python train.py --arch="unet" --image_size=64 --cond_dim=256 --cond_dropout=0.2 --weight_standardization=false --attention=true --optimizer="soap" --batch_size=128
Rows from block 3, named by matrix and row number. Rows with one number belong to one channel. Each number is 128 + 32 x the weight over its row's rms, rounded and kept within 0 to 255. All counts start at 0. Numbers have three digits each. After the name is the row's rms in percent of the matrix's.
# convs0: first 3x3 conv (model.enc.1.0.convs.0.weight, 96x96x3x3), inputs 33-43, a 3x3 kernel for each
# convs1: second 3x3 conv (model.enc.1.0.convs.1.weight, 96x96x3x3, transposed), outputs 33-43, a 3x3 kernel for each
convs0.14 126:128172144128139077079113128110143097128182089067109061128128159128093137133167128116092128048139122128200130128072085137064152152145176180128128128105148123094108104132128219128128154128152114189151128128128095113069128119138128188155128157155132072138185195083121128108062058168128214138128085111
convs1.14 109:130128128146128128099128128128133155150082199105156129128165182139128128129170128128157145135255142074100022128120145128178164137128164142145144182188102121147128128160099129135073131129138122131090164128128148143160112129092073127128197069080092080111195136135153189140138125128162088134065128212
convs0.15 079:208128128128106128162134155102144128155126143128049139182168116128144167128167072255138209128174105128128143128186093066128042128149128179155138136128128128128128128128128182142118128143128140128128122144109158138128072090172186128061134086129107192142074128129069163070128128207082161128128128093
convs1.15 092:128093128128135115184103083103128128107132128128151128184128128080108128128124093195128191180102128103128128128105107144128128135131114128128141101114128086048067128163128128143140128128080128058122213160165128113223128128132173177128060128065140128117128124226133064255128141109121082137092142128
convs0.16 088:080128147119150125066128169128046198128128117144215128107128115202128106139133241128178093157128128129128127128148154128128149087082128110128116116103128187128144240128172146151128102228128101150123128128128139168128056127116100212095206168068116000203196241116080102152160076140167111128128114075
convs1.16 094:095128128128127128076148128128080145128128110096120103128171130132128098149119120113142128128145128189048125153148128128128163110146128128120128138128064128128164191093176157104111058174049189138075153128100128128128128125067160040096162115238135128128088050000030255128128128109128097144128079118
convs0.17 093:200133226128113059107125122125151128128141073129175161153170148128128099111128091161128104128138128128128138128141137128129202149128196150128128103128132128128090142169128142164130128130229128107100187126136156087132128128128128116199069128165133153080088047128147140120128128148084128037153143128
convs1.17 095:128129165072128128009128087154112170157060158100115128128128128134128128106084103128115162131128093118128116112110175122150123085157128121128112128128123112160103128117109148093155119129128160128150128089089164128128150159170128128119079054128134059128096128128156128123128106164171088128128128128
convs0.18 101:151128131109126146065128139154185128128168139142101116128178125133153128128149173128109119115128069167117136128116116147128128046125136128072178118094128163090128128128113128110082128105128128128113128128115093083145085128114093101128098124128128190061128138128186126128128134128163116128192064082
convs1.18 094:135061128128128161141129112128176128128128135128073128128128149095128132059087113105137149128126128164191194128128144095128130136167173128125148128143064104186118140115128125128118124128137111120205144177166128108118128108138128128186128114128172165062128128192186090128182124067083176094138128128
convs0.19 106:101101110114090143154093135129166161169152136145124175114157103157146128153115128128133102159148128128166088128096083128092128128082126153128066128120104091128140137128127172123128128128128169128108098082128148071173061091114128128170093190128128188103105128128110128128150190155178121128146066080
convs1.19 104:114150099113161106114122149103128122128122128128097128112144120085128128095117128156137170172103128092175128128149128177169128141195107147128098116138128128128128123128116128128032174093128128128155195128161170148131096095128071128148134185208096099146122159137209026119128166127134149055144074172
convs0.20 085:131129140137128128117128193120128104128128138202124157128128128124128153128156090128128136136128173128138088128051158121128126128118118094128081128129073128128055186187128142128061155128128117174157104128128115104122119147156128093176128125110145130008128128104132146093125128136156128117169101124
convs1.20 096:075080162128147128051128078131148053124128128115128123161124128146146128128168117138101142128128128150128099120116143155151112100182128182131167128128124128128095113124081172063135174061128196137140120128169094128130135128042070128041106126077130082163128114128128206128113170147128134128159126128
convs0.21 089:050087120131207128128151128128040122128124128080128128128089133164128128115128178165196042128128128173128115128192122145174076128145121094117099130129120197128204126128128185166174143169132186128157134128141174128073098131048128163128210169128128128133183128057100221128128128161140195125162110153
convs1.21 090:054103098088098128128128148144146128128144149095128128128088129128110128128158128144128145128123130172104129128117128133147128128153128128128090150163141136128170196128109105102128173168144128146076128128137128140100128064067138062121215128144112093254156180078102128086130192101128119107113163102
convs0.22 109:114128128096128128123128156095149148137128128123160128156106162121128044143102159128128128104128110142049128117054194157179146111123060128080128073086143128128075128094089156128099151158128098094182156128128101128128136153094128128128091145113066128067128104058190089132110128128101128157082128067
convs1.22 093:106128128128128172162128128081128124111128128091111080128161102128122109073112100150141128079102141128128082121118142100110169128127128183128128126124128143139105128195146177168141207092128152146172128128156128091128092089128194128130170148078121201157087179136138094156156174227144128172123125128
convs0.23 090:167113128110138130193128091128184069159128128079095142074103128112162128128137143111089128128115149152144128109128128128101169128096061117169060145137136101088097128128128134098128124143102117128136138104161162128128128095128074101100128093128128206128081128141133083093145115151102128119128128110
convs1.23 102:143090105106128129119128084128164138123120068128128128108150162129128099100075104128131160128130128128128132129166145158128128134127167196143163181174128184164113090113160168168204135134128099128128128090128148105128128128128169128199128152128178128146078128158141000140173110128128178128175147128
convs0.24 117:138137122128150139183128090077165115128120128128128128086142135140070072123128117093092108078131154142128129128174101189160128128065215153169086200128128085128199140104128126159128094173150114136144128111128184118061099168128128135120171066128069128214128066119104176093111099194128067128150103066
convs1.24 102:128149128128117153139085088102137111089105158154111132128157110150161157128116128128215147057196192188128142128183081156124128064128133128105109099137104140110170113128128135140161133093128177165091152205114091128128101228109123139100128023163174091118142128128076128220183135138166134147128114195
convs0.25 114:128128162114050120159143111128128098134069129128128163155103128135128168112144139128128128086124128107079128138138014198159121128072149116155128128128128128048147094156117076236179128110122128128128114082071100157128154119122128149154094176216133145074114128135145128128121133128110160128110128128
convs1.25 113:128148128102128128128112128128099098092073121159077128088128195079128135089128136102128126128115128173166086128166110153148153128107113148128128128157128152124128128077173143184125169196145114128170142054101128156128128167209052128216125084176088107160207128102162112086123136164128191108155128135
convs0.26 107:150198128248105128195105103128128086158151157152160128199111128152123102124140126167128119126092081181158061128126122062098158068056128142128124128172112128103128128128144112128168120100084128159128128127144081101112142128126118131122034166177164135128177035130193120128074128158128110068128116174
convs1.26 107:209153149148133103149105084110072127106117128178128128128114135128134139128122128114048147052105214121074124139128128128128128128140105156133120094128188129074118128128128026162150106115154100130195058158187094105126128090167128054160148051108112153112154204128106128135137147089211125128128140143
convs0.27 094:150122173142195170220128075183106153234184141125128171202123156115128128128133075089128155115128128162114181134128128123124170128087204112086121128144097189185128098094128102078128179153128101170128046186169128136087075134142054128169108091210100043172123101169128233133047144113128131063232128133
convs1.27 099:207156091115156159086128114125128140128038089156126128128113128153141153132153102103142081136122128128111128101143128128128106127120132065073139163128105124173121151128057165161128117128128124128128139128150216080128128128136026128191043153142128002181104128128128128102134128051097128164116128186
convs0.28 099:115110087128123102204128128130165128137125157057128128128167136128113076168111128090133129128134159128105128128163128098081125107135096128128201141185176128154115141138128085128122171142140021133128128128066221128145167128067143157134160132124179080150145070094128095106128128128069128093128114099
convs1.28 096:084133052128128128075128137100128166123146151186128128074180128099150128088128128128173128128168128124128121126209128116185128128137152113129128134088093128147156115100128113087171128106128131107121140085147128148243150176107128100145155093128175128145128148112128189077113104180148154150072150141
convs0.29 102:083126030094085128088131161071159085128128128164128108147110076128128061131128080131192128143128128090154156128119163128128111128153142118200128120209117150173128128133129118100128112056123126088105128077125140128165147120102128078105128089218112103123184183128219128128107128128103128192197128173
convs1.29 100:128128128120197134193117128114128095150165115206139156090079128084128128122096103121069128128026081091121128128128122128135130080120063128134113122115156138131150089134142033167098128128128032128124158198128128126083016128128168170179153128128150108128093114128167091222112114050083136114103128169
convs0.30 096:128124141104128088133094128080129057131128148056063128114176128128172205128128153128181191122100107123119112128124128162128174128128189059128158088128117082150128103134128108128073208128118128122077128151103128128128118095078108066128126128138100128128128178255173068104210128128146084136101199128
convs1.30 100:159128132117128145105113193140128125128128129139136174116063082123107184128069149131155145153128088064128128106168128122087085115115128075120136128135137063073128172128134172146193135128152092064103128071128163079057139104140128152204179101147178196060000094117109128128171085209050146121098084080
convs0.31 099:116184091128128128151177128149128129128111136128121128128130133104114129128179158115193054188098128128128128153128139148128128135084089128128128236150128100097105150128108128128159101171170163192103128120062128161156110128137162137128128224167079128183074097117076128098115070160088128158082064081
convs1.31 096:128128068144128118128128172112128128112117121128112116128128128128135151124128063143128213128136071218138128128099130128128128128128141162111143128128084128128128128128190080020128164131122102109159128140128150100128068049128142070090128078154145078128132128119099161202118178160128128133128087128
convs0.32 097:117094139128153128109116083088164128128128128104128059142198128116096150065069128159137128147172150108128128084128128090143113118128197128078099128128149123150128128067128128135128033186058080179128128149089133128200090115175122141128106109149128128040109128175197128128128079153179128169058128128
convs1.32 107:176197128142112203149128173186133090128128128088134128128128154178135128128077114076128168138085106128146128128089148156128042128121161152128128183100135128128117151128214128080128128181126073089030167156033128134119137128128122093104128119150125128027094124128239128128087190128087128065128048128
convs0.33 089:125129112128128128108092156145229123128148192162164102184168062171126128180120131128171128171156080162219089128128159128129097128135128128128128184129159128106141128128073193091128203115187107080128128128093128083207128140152128117164131128128220181099038087116105182128137128128133128114128123128
convs1.33 093:139119128153130128128128132159148128063128128128071124128068128128100115171117090167090142187128128082128177144095128128128128126114067155128063112084101127148110101142128165128096161128128083128167167173143128149159128052143140106128128080139222118128128121255128098049088128109129122176082099117
convs0.34 150:106144127175101157113124097139128107128099128062128172132139102175128086133128137128160119153108068128108098088133106128128128204044144128109131071128133168146128128108128110055155144138128088140073128128102119132089167050147081103128141128173169125112131128168174089137145173156077028136119131149
convs1.34 119:139128100128124109109109139109141110080151128107109078102128091123117117128097149208086049141019128042109128141113120171095135128128193128128132147123227128128129128114162072134128066128128173117140103076156128112158128095125146000144128128128104128078128113205174128111110134127088105119154146116
convs0.35 097:128200128110128160190119124128128071097077128165071128128148128128118127101087124094180035147087144154138201154125122163128128121128177140128128099188135139145128128128128125128144167087196129128214128128128022173096128157099087128140124128086128137128153119128128128079118128128128136128088118129
convs1.35 112:151125109133167132094047105128249084155205155171107138141128122125118115109113175011040123128149128198118168128162128146128109127101167128116128146122080166128136056163092141103164115108128124128210130113135128066173161145134058128128190105151214183212128128104098109128180128119128128186092144084
convs0.36 080:132130144087117141079160128147105128152128128158128113098128098119142128082173166164122128128086133083128104155149129169090137136128151112128128165128128142057144163128111083128128128096128128106128128145210094128174130230152128128128193124036252128128128185128145128186130121071171062135145093134
convs1.36 089:128128240128128168185128185128128126085128115128195032128128078077128128128130128128163221120168128175134107181181128131176148128132132096128128128128113128096147077128158170147187188214128127111165128076128128175128181128128122152135125096142114167166161076139160128015128128100168181109152128154
convs0.37 092:073145102143128148145090114128058105128117146141215092151128106128095134128140128078128109092137234119133128133090111173164128046157173160160126114128125115171109128084178058108143128099096171110128144198179071102117203128000163128128141128128176139158128124108167169225113121133128080112154103110
convs1.37 095:128189146128140108128128128141055064113080128187225121130139128084129105111128128083128140045128138168128165135128128119089081152141117146137163108128128128109111086096129072128117128119174175128128128046128125128093128100128128168128239121076072083101184128128128132062128173057118140138128169119
convs0.38 080:128217134133089164132128136132142110122124128128090069128128105144122115128128128128162128159128128144177128166153130128128107128128162128128186128128128128159076142162066153130069128090078134180122119128152179128157128134162128111128128128186128128128128105128128063017076128128128128171132126107
convs1.38 093:107152128128135087128049124201128128106128160128074147105135092128176158128128158172099135132128128096130128128139206128126109128128128130098128137166138128128128209128093128136095184138185155128142128128154139095156122115144128130107102128128191155128123108101084070128166128106128128147149138202
convs0.39 114:148156106086138223097128128128113063128128225099153160128102120167043142128099077128128083095128128112129150128192171159073078128154128167167128128128128128126161159103128142063128128128142128149096088105171154134065128086128128121156160138137097159105128103168128128120100190128227128128098191127
convs1.39 108:128151122066114128119128121112108127062146087146128128128121128128186128168186151115047116041084080077000106112156108139183128128133141129126128113128128156131103141130146054097124173128140158103108120126131058128149171143136096128197109128164107091187133012052061128096096087126142010128128156088
convs0.40 088:166128026136128123125130095075132128105132188168128193153128165119144128121096128128111052251123159160154105139128128147120165161166128128128145177158120128072128128208078105128142115128076051165148142136101220088126128167128124062079108128128148128081128102121076074068147153151142105128128128128
convs1.40 098:128088128128128116154157102081128097122157125128119167128214088084129119131128169155107140159128061218137115064113107116104128094147127102128108091076125128158103171128150128103102123128128170192091128128128128128157132202128134128128133128148184128175128094128144163098128155110155174144110090168
convs0.41 092:124118128117115146128128128094128128084130126128128179150180128153100128156128128115128153073128164092197092141128126031128128128171228065128167128165130059147160105091163128078128185129128094128147128163153075128124128165137184206128126107128112128215105094075132032128117141143128099128147111128
convs1.41 098:146115212128136099128176128125047126114186128128134128156128112095150124163147104165077120108123195110185138063106128128140135154128152112128128128104165135128059089125128128128177108128145160128161115128128128117208127128128089104128128072128146192128165087096056071082150209147197128098128084128
convs0.42 100:112128094128128160128139171128069163128128178115056159132218156151152128128181132153066130189092128187188179128042138137128128081099128102073187124128128131122179128170101128128149128121148188099116108162028128096092131128128098108179114128091120101128128092113075128134115116045129128159139128128
convs1.42 094:104128060065100184109130160135238128059116128128128124128130211139133135134135126128075021115192128085180144164162094128128124122181139128085112153208102095148128148115124143114107166108164155128144216128097055188139128123134097128156128128123090157128112168051092181128109122128128123128149128128
convs0.43 096:110075163128128128159186150096156111128079168145056120110093131098119128114129091176072182128102081170090128136201128049114161197124082144123143128104113126048111101151173155150078062121072128128055192158128128140128124128128143105175167062123128079120128094122128128121128180145144172128128148128
convs1.43 102:121128047154128128079133164144197101086153121128098128126127109089147138098128128128128120193169069128141095144128110080169187152128152104186152126116082064128126128128128152114125139140128128091128051072083200171128128183043017128144096150128128087128059152082128164128094138135108128152128124178
convs0.44 100:135083128126088128163099128043162167101128128159055128100121124128163120134155128176073128128128078128128110177158128136085095109126152176115128144113112123128169119118166098128128128130122135131128113128089180107134128083107150029128219083048198119106128128128161097128128120105175128128145255116
convs1.44 103:148128135124176128110158119095212089130152128048083212092128108172128101128128127128089153172134102128175134128150102089098127166111105128128128117088132128138110100128175128102189098167137156120118161133127128128118161166052077204068095128114106128103112061122210151058128087092124099105168124128
convs0.45 116:086072146103083158123128081178170061138172128101139128128153183056112098128100091131128119128128128128128070160200128135114128110134135128128135128022128119121128107128186129128128099143128128200073166098076128096158128135145090087119123119128141101056110094093128177115128070191079109128173162128
convs1.45 090:177137147128135160128128163070128155128132093182130128128120160176128173115128128196085128128103110140161145128167138128125181128184128112166128114163175128102132165128156128135249128163177167149128128165165176069107126141128112164173128139058128137221128143127128128160149094112162128118128167128
convs0.46 088:170128070072145105128128103128128194137126191087128128128128128120128128128050164128136025128120210091154128028097084183128141142106128104096062128128164113149186150098199128201056128130058161166106101160181128110128128128128070153128128128128128106106131075087128128205122095154128128111176155159
convs1.46 088:128148118122119144202128091186128236100171111128074128120195128128128172078098180124128128100173150255095097142128128120123074139128127128089128130082131111128126177128128178031128063128160128142134128143125128194127128128067092042134093108128076128128233128110118125128157093109098083198128128162
convs0.47 094:128122142128128118085113101128150134177147203125128128131114128128092079134128126188193096128134210155128152111090130134130196139153131108128164128115099099143116185169126165128098128097134158255091199086128112094128097128128178084043128128080042120092186110128166191169164128128151140128126168128
convs1.47 088:065188128128097128128122123098128159102136128128128108128128090142171120160128128045173127098163154087094040179103117128128128140147128151107137142093129128117128172141040217128128128123104103191100128128128132041174128128125191128047129128186123142200115203128137128173128129102128128128121122120
convs0.48 074:106107172079128145071128143179161208137169163128204099144128077128106065108128091125103140173125179174108124138142085128128151128147128103142154174136217128164183082085128179160184127128141091128189128128128144203138103128196107148132180128128106154097159150128128122171118128128113128091096138109
convs1.48 091:098128128120192128083128103128081147113129064074102162118170127169138099161149128104128109140112076166157128167128155156136128194097158088089128128136136138106101071128106065064079128138132193121184145091128084135240074129070141063128120128151023074124179151128180109117089107085128128118117196109
convs0.49 103:128138128128119128048104099187126135162128088097080119100128128136135151128136114109128166093109128118073159128064128106128098110129142091175137128128124128093128137128108128128128106128105209159200130107128108152116106119164204166124164150129107128140039113128148107128128133128157138119128128128
convs1.49 140:108103128128096128128118139163128150175141156128140120152129128147128128118128158128112108119070070128128128140128129128143197089098123128095136086132186121128105183127128093216146107130103122116136128128128125100088187064128160045148117128128140128128203150000178172183134128128130067044128128128
convs0.50 107:128128128116186142128146138099131131087108108128128128110156120113099128084122173128128128128128093139129113170128128121141131157191128123128180226088000154128128135176180183090078128128128109122104110116107128140097172160193181080055178128101128128099128120126112129128123128126142090155128152111
convs1.50 138:160161091232128066060093097092116132119089115174093187128188128128170128128098101128118130088120135154185117066083097046099134128152150059085128037048159182133085128097128096092158124161142128106131158170159152128139120089128148128159138151093148141174128163130077112128122128128128131112148147139
convs0.51 095:128130181112128128091113128164116108147128117050138083128113128055092118089128083136089148152142116128128128073145146143117128120114128139120101128153139073130097124174209135110148090107109115128147143128128105128123128144128128108128130046128128090142128188128129128128122128051182066128128084155
convs1.51 118:143153133128101128079100082139159173182128140160128124128164129100168166132128153078141115109128104085163070133131128128128226145095160129126163128128128101128165102144146077231128044139146128100164128093163118128113105207048252088118137108130093167108128097076190128103163128128124094075137128153
convs0.52 100:150172074145140098128093151116185042142128095155073119171097128144123128170090044170191128096134151160207124088083197128089086128128099045187102128145128144128102128125010178178139128098154188163105179128128102149139124128127128128126128128043114183095156168128168128061126184144152247128123134113
convs1.52 114:132131120186117088193064128128139128135091113162128128172106116150128128128128128089014084128067128130063095172174128199190128139184135138138105142109128140126128095128126128043062209104153121060127128128053145090128223112128128045013123128066128080005164073128128128160128093128100096110128109128
convs0.53 106:140109128125069128142162128152127152128128130128128128128146100108128144132071044122093126128140101147151128098136190128128128098167198156154128142128100082128151151128133128227079137119128128149128115128144128128128132117128119102126128197119136128128129088169105095128112128128109128129128098136
convs1.53 147:189094078128060128117115170128207158104078149116060128157107131183140096118150128096115136128082136150138148102128077102128122128107124086206128018113120097072140113125094134179109165128128110063108119128128128143119195255046074122107102069153109131128065128128128179142118128161107145156128128171
convs0.54 113:128128120106114122128128089148174163132121099109136134128106128126201196128169128050152128128140158154171125122161105128172128128098128187098128133126131121088079177131194133164128121153115128130145128128128128128128128070198128098223128122077128128122137115175075060076128145050128160126195118128
convs1.54 106:128122161091149220128193106128102146118091178128124128128128128127116182114122128128145128128129128166156188140146159173143125128101049092118128115128100128129073156077128093106084060128128113037101167128046123222057127141128072128104073181085150144185128139128187156143128128076150148146179128128
convs0.55 103:128122164128157187085135105184157090128169160128135197128069119128152154172121128128153180156121162111060128128151146128128162131105128128128169158082128128128149128151097135151095128122127128105130098075042128146111170118128153140110096148128128122235116128044128075128128170128099128098111117105
convs1.55 097:129128154130081124095192144033121128128093118176078147128116100128128091128121166088179196065100128162128147128131128081096103155085126132132115128124052125139128127119115164105206119075128128128128202144214200098159116134128114144103136128053075172052225137128028172128129128128128128182128126128
convs0.56 088:097086175126202153128193152101128141132128157095108174120128128134128128199101149128091062153186128175130101128099128053128095198190137155128125133128128128081101167102162128127131123128128064128123161138128168098125128128201128146065084128128140205199128025094067213096147194144164238096157150146
convs1.56 100:168128133125122128128076202133216180116130130112200117085130120075113153089128128169156128146128199165137128128128116128157119063156157190190128126122062128133077122109128175115168138128148094128058128128065145128164093128128229128142008135080128070255156241109074036134079114118128126087128096150
convs0.57 107:109205160128128139151178166133149075205126103104162128097157128115095080135128139166146128137123128128170128050130094128128128128087147086089128128201139179127128109151128089115128214136116091081128194128109116114128128132168151083156163117128128128192080104128128170164111114177159128087127161110
convs1.57 102:128118075128128125128069128091095091175130098131057114140144128114128137128101156126105118128137128139128041092154128128077086149134119176124077107111099123128139128156068128161171153110158162128133128186092073172146128128097128142131082124139128114190144158147069111112170048081147124090077150128
convs0.58 102:128163128185122134128101128111178153128128199117128120103103134128110128040167128126128128129092158128128173081128128163132146129128128148076107087128128167128128102159101128128166129128128161128128159128156197141109128199128210098110075128161148080170133145069128230128126080149118128125128140129
convs1.58 104:051198144130128100105124154123126169030128123120089141144144171128128161158168149088128141061172156141128188082096106123106099128162142128141128128190140161128089186103111039128162128144128128128168179128128154123143094046191128189070089050128128000192152150128128202128128128191137108134070129132
convs0.59 122:124107171172158128105128128128128183109119070211200187128092114151141123083128111128128123099113099191175164108055085141165117191153128079163202128127194128128164128176175081128158146136173116128133107075156176105128133083125158070150168193135128106071128074128119135101128154136128031110186154128
convs1.59 112:150134176153128156113128129079111131133128171128163201126142167128138123128177171129128088167134134133114106171114127195128128127196115116135100075160128124128108101128128098128098128051145229205186084189169113128190117068144106098102128190129161128162056188153225155217128042109145173128229128141
convs0.60 117:105148140128149147124133147181122128073128128128128076133196000144144128054104128110128128184128116109152128128128107164156128078125128128128128121076118101128128168121148061122128128128130128128136174117165072142102134128079128128112126148075112144093163172128101128141173128121136167106142123128
convs1.60 099:177087110152128128112128128128128128128142159072106130159120128160095111128128096171102128134057128175137128128128104147128138093083159070158128171117128153176162108209117129128128041128068186154103067139118101141123164148134128128073146174089076102128128077093225170118128101159128099128128158079
convs0.61 100:147122128242128107165100133128142166128128128070115126079153113114113128128131093227139143193153149190132051128190147128128091079128090093057170179128108096072105086097120138128133091118068180197042176153067167069149115089074132106113133110113208165156133101084124071071169079128200126128165128128
convs1.61 098:083128129134119070128160059128142113119141101100097143164112128106156108128151191128172142093193150115128087174148111178172128183138086119128128144141124128128128152128134128191177128167166117128082185128123153168177128096128128203128161156113154084128146216128151110115128119126127128033155113128
convs0.62 108:128121107101128128128193099136088104141128115147120128135134111090101133080128128112138149128127082071128130094131219140127128148128128128180131078151128128118123128109108069073104128089128203102053128128156138104114188165114147143212068092114111128073083128117128128042063145152112159128181062167
convs1.62 120:139126140132128127128167137129128128128101149118128128164175105194098128118108140128212180131023119107167089100128121128143086122111092128094128079112128126134115079191144110166128186174128127128128174128101193092128126090190082098128082089075110101090022078151197121128089128106140144159128161172
convs0.63 099:131123128116120128129125128161156128109078128198077110128103128111128128119117174128115146160128058206101128073186143117132128093117128142093128134128083128128135128128064131128153122027115082128128165128128116118170122128155182118128128146057128121119197211128121122128140137095198116128131090136
convs1.63 097:108124132161128177128128161129162084079128128142078119096128120100134088147078128073122093230125135138128128137128128108143177135097128118128093128128094128118140145255096128107096158128074053128171116128112081122128201128099128071056080117128128167071128032152120128128143130099128128128094128128
convs0.64 093:178139061128136084144144033187082096129128128128065128103130132128128082128140057131150046153128104123128128119120103104128128105128116095128128128128128128096145128128055144128076092138111102128124128128144121128069146156114148128159150186061128128186171131128116199164142128185091078125133128138
convs1.64 086:202128126128154160144128128128158128084128128162085073128138108102127066193128124128128102153128039249100128128128128149128089102142124128170097129128128135118128137128165171152128175108128128128121128110128053113178144127131100084110128000108128061128128147075000203165186150161107088146096128170
convs0.65 098:118132127128115112150106116128128128118122149116104093081170128186128139171112072128103081094128129158128128092110153137108101139150093234128128065139127100113120184128128137177101120111181133133114128103083128116161091128177122143128076128219174101172128179093110146092146072072134128131162090076
convs1.65 091:128128128128158128149166158141136128093173128159108091128053104152058052128085128128141128117168128183170128161156129113145128196145128113125128109128128159128143128128096162055128128162092145128140178128119124128139055162167125102084097149205107128128128128142081134107141163128128128128135165140
convs0.66 080:090105128166136128105152110124128161116128175135176124133128117128146142116057128086128142158128128165171098097114176128193087078138128128184096121159128083128144198235091161128048128158130109128062147128128128128077128128104089107131142128119114044071163128054128128201152079131128146135128157128
convs1.66 083:128111128128133075160103128103086164060128128128106128148128127128128136126150109128092119128095064076147164104128171128128113128162128076128128162139137128160255116128136234128215140076107218191120128102127096124128192151143128196114137128128128128190152128102175167055095172106096084128128187105
convs0.67 107:128179138154128105128116157171137173122073133128149097149127104160087104138130105071145128128126178128154160176129169121061162151071118128065137201128159077128170090116128060135149128128128098128128195128197109181176065186139128190141162180154110128128128181149129112140128143133133130167033128184
convs1.67 099:128166138173143132128044166095166128095128133063148128155208128128159124128130128142079128072146128131138128128144141159128154135128128128128172128128101172137158135176138113128168063128128128144097065128086178150042098092156131069113114093194108128086065128140137144128128128148042128132092128196
convs0.68 099:128125135120151076128128126054182128128128135128128149128128173094128070131135128099128100128175054117128082128128253151137140119090183145128166153074128131183220128128128128081112075097128128128128144128103175128128128118117158128140128133077074059141069189128128131189104128098128162162123128124
convs1.68 096:128083139167076216173195118075117194176128114187068215145134167141142090128152150168128200148128142123128128128161128080128147114128098159122116142147124138159128124147106201165128159128128110216150118143125190153128192091210124128128100169128058128255128143163128175167109099168128136133128128128
convs0.69 092:163128230140128135128168129194142128128070133128128128098165128089128151031128157127128128134128210145128128128110184119131174128146187056128128057193140128175239128184144128128128134128128128115128128144096161063187172163127223100128176077149141155089113128144128011150121156119121074101100072164
convs1.69 092:154152121128128128062106080100128125109166112128128119036128195128159068152052156128128142114063136144134154177096153128111134128128136141128128132128196167178128154161197173140128120060128133128132243098083130161094128191123128128079189094104128223109128092208154139128128128167179142107136128108
convs0.70 095:087132128128128104023103067170128128097128099128085116158128148098116152140067097097128128143128128124124123106178065165122128140128128105151140099098146127136097140075128128121155142128128128177143160111128128140128147126128128128070163106144135156089114136128144116109157128128165088172128119128
convs1.70 102:218168157128160084107140145134163128151128128128128115128078136093128110087119095161128141145142146128160162121128141112117107114130129111138107167137166084128129140168129128103096093128126128128156134109037128095178136092128233131057128128129165128123072093181132128129128128152128166062125193124
convs0.71 102:172131097128128129121107061128128128149081128052128092118078130128141111128121086110127088128170111120128105121128189112128211121128099094128004128128115150147137128153128128094128120172136138101128032128187208124032177094177106137147146128128128119126128086128128128222100158148139178133148163087
convs1.71 094:166128114164128188207128082163128191149132135145068128166110111128128128128146136182112070128134130153112104128128128097162128155072128122128123128119128156138203124084162156128119111085128193207050128106140084161128128128049139128128128191128081134128128182193174172090138128152155128080193193163
convs0.72 114:089147127177128109119164125164164139128128099111147166128068101127128114128137128128128110128128128164069117228133071082118103109128095082128144133142124164128128128164128147114122043111127128144128128096106100215083164125146161139120142139128163074152112071135122128119152128154113098102128157117
convs1.72 098:094096128121165073128084128087056150088128143118128086108085128126128092152128128145198128215142150117128120097128174105128118168175104140129074170095124098128185128112161097128134117098165178075135090124128125097116090128170101131160109163104142128188110145149108128102146141128107220145076202128
convs0.73 092:119173157179135125109100168129120202128128170080087088108073115128097065128128128128128128128158128071089219128153092128106131128128128128071128145128128150152232098067119128128118140213202144128121077128078128220115137175074138144128139128165011102201104086074128224166128128128128144100090160160
convs1.73 095:128156128148128109138130136118157165105128105050115140131104122171128160112137128117139176171095131172092134074124161107116158147095128039128077142128130150185131000086134174128128131189132134113094174128143128103092128128128128138143128128213128028099205177128064168209094128128128081109154094115
convs0.74 130:095128128072128151128128100089112128196128175097162143112120131137138099131167128091165128043034171075172164171129128155060128165116136134015128160111166166128140078092128098147181133187128128128128135128167135100147124120133161176128104133176128128166056223064120144101140151154255193128191138128
convs1.74 113:128155143133128128138173131120109128046106091075128087101100104153128128128147126131131105134255061117078023128091116128164089100150128102090158107128169104083146166128153128130125128141128145126110208128000144235084128128128109146089086118095127174065156119110153128128145153095128128036120128159
convs0.75 092:131255134128172050137113171135128137061123128128128090082147128128128084128140128128111097122119151138128106128128130153128128094121086141089118161138182128147120135140128130172128128128128128157137106174117128128128128096181099128158145149194161206134128175094149127176083097128127128106104128142
convs1.75 102:032197145176103128151018144128128145128110128091108122131127109139128105040068122136153154076111155128128096116128128154157128093128100107075067098119156153170153128125128128090115094123157136141128109127128030074128128150128128128128063121150087092128128128136179126091076128128090105127128128154
convs0.76 099:170123182138151139179128128146069028097137102130142128123077115128165231179128128106128231115128128192128105128128128128169128079128079128097113128128145085096156056147105128186124118125138135100112075128169074072117192172128128096128128169128128119087098186178148136128142128128100110128128099145
convs1.76 104:122125150095125128171127149164132155128128143200151112128140155089115128082192114150163086128164123000157150166129128113083128145128153171174128117096119076128128128179130148089094128092128141172140128141128151097128128139109127128130079083127073173109049112180128123128128176075041123128128128128
convs0.77 095:128144125128073128209141128107148128128128067117128101102147114084142149186142060177128128128152178128128128143144128171103158080114192128144108131152151081176173128120128118173145150153096164120172173122180085121212105033074196071170098149186118128128166141155128128107149119134128096061128128162
convs1.77 099:126082128181191128158174109128087128128120128144128150128118128096162125128122163116128128094109144128070133128128102189115128146128151066078129128110160188082092132115124128123162128128185142159128080182117128191105162128128116186096205196128128128129076128128192090127128092128159130128128128143
convs0.78 081:119024128119073111182080146155164158125128136128073128058137115125128149077128128140170157128090109132138145128128173128096128128128068055179128079133096075071054180128128142128154140168140063120209139145127076176142141144166107095157160120164128199155118105128128128058105088128128157144144128125
convs1.78 097:128115127106127128128127136139166139121122160113154101128117128094128165132159155150128102166128128128128104148128128091128128128159127161128137136099151116093145120134118070124124128057069128128160127130156110166128128153128121165151091129128168152085138139102078014101128128138128099128128140134
convs0.79 080:115147077128061151076128184159201128193128183227128164151128114128091127120102085166168128110140142123146105143126128128128128128163143124131160091128128173149177140096100101149097067104094120128069090128126128049094120140128236127076116134188128128163215128099127128114128138138159101173159118131
convs1.79 093:128128128128128128128134111175095113090170086128090153128128128138128106128142062128160148093033124128142128152137132112128150156142105083042116165128145128079128123174128128128109102146113128094139128177252246128182172124225128128050108126104206128128169128062128120069120128128174128124166075128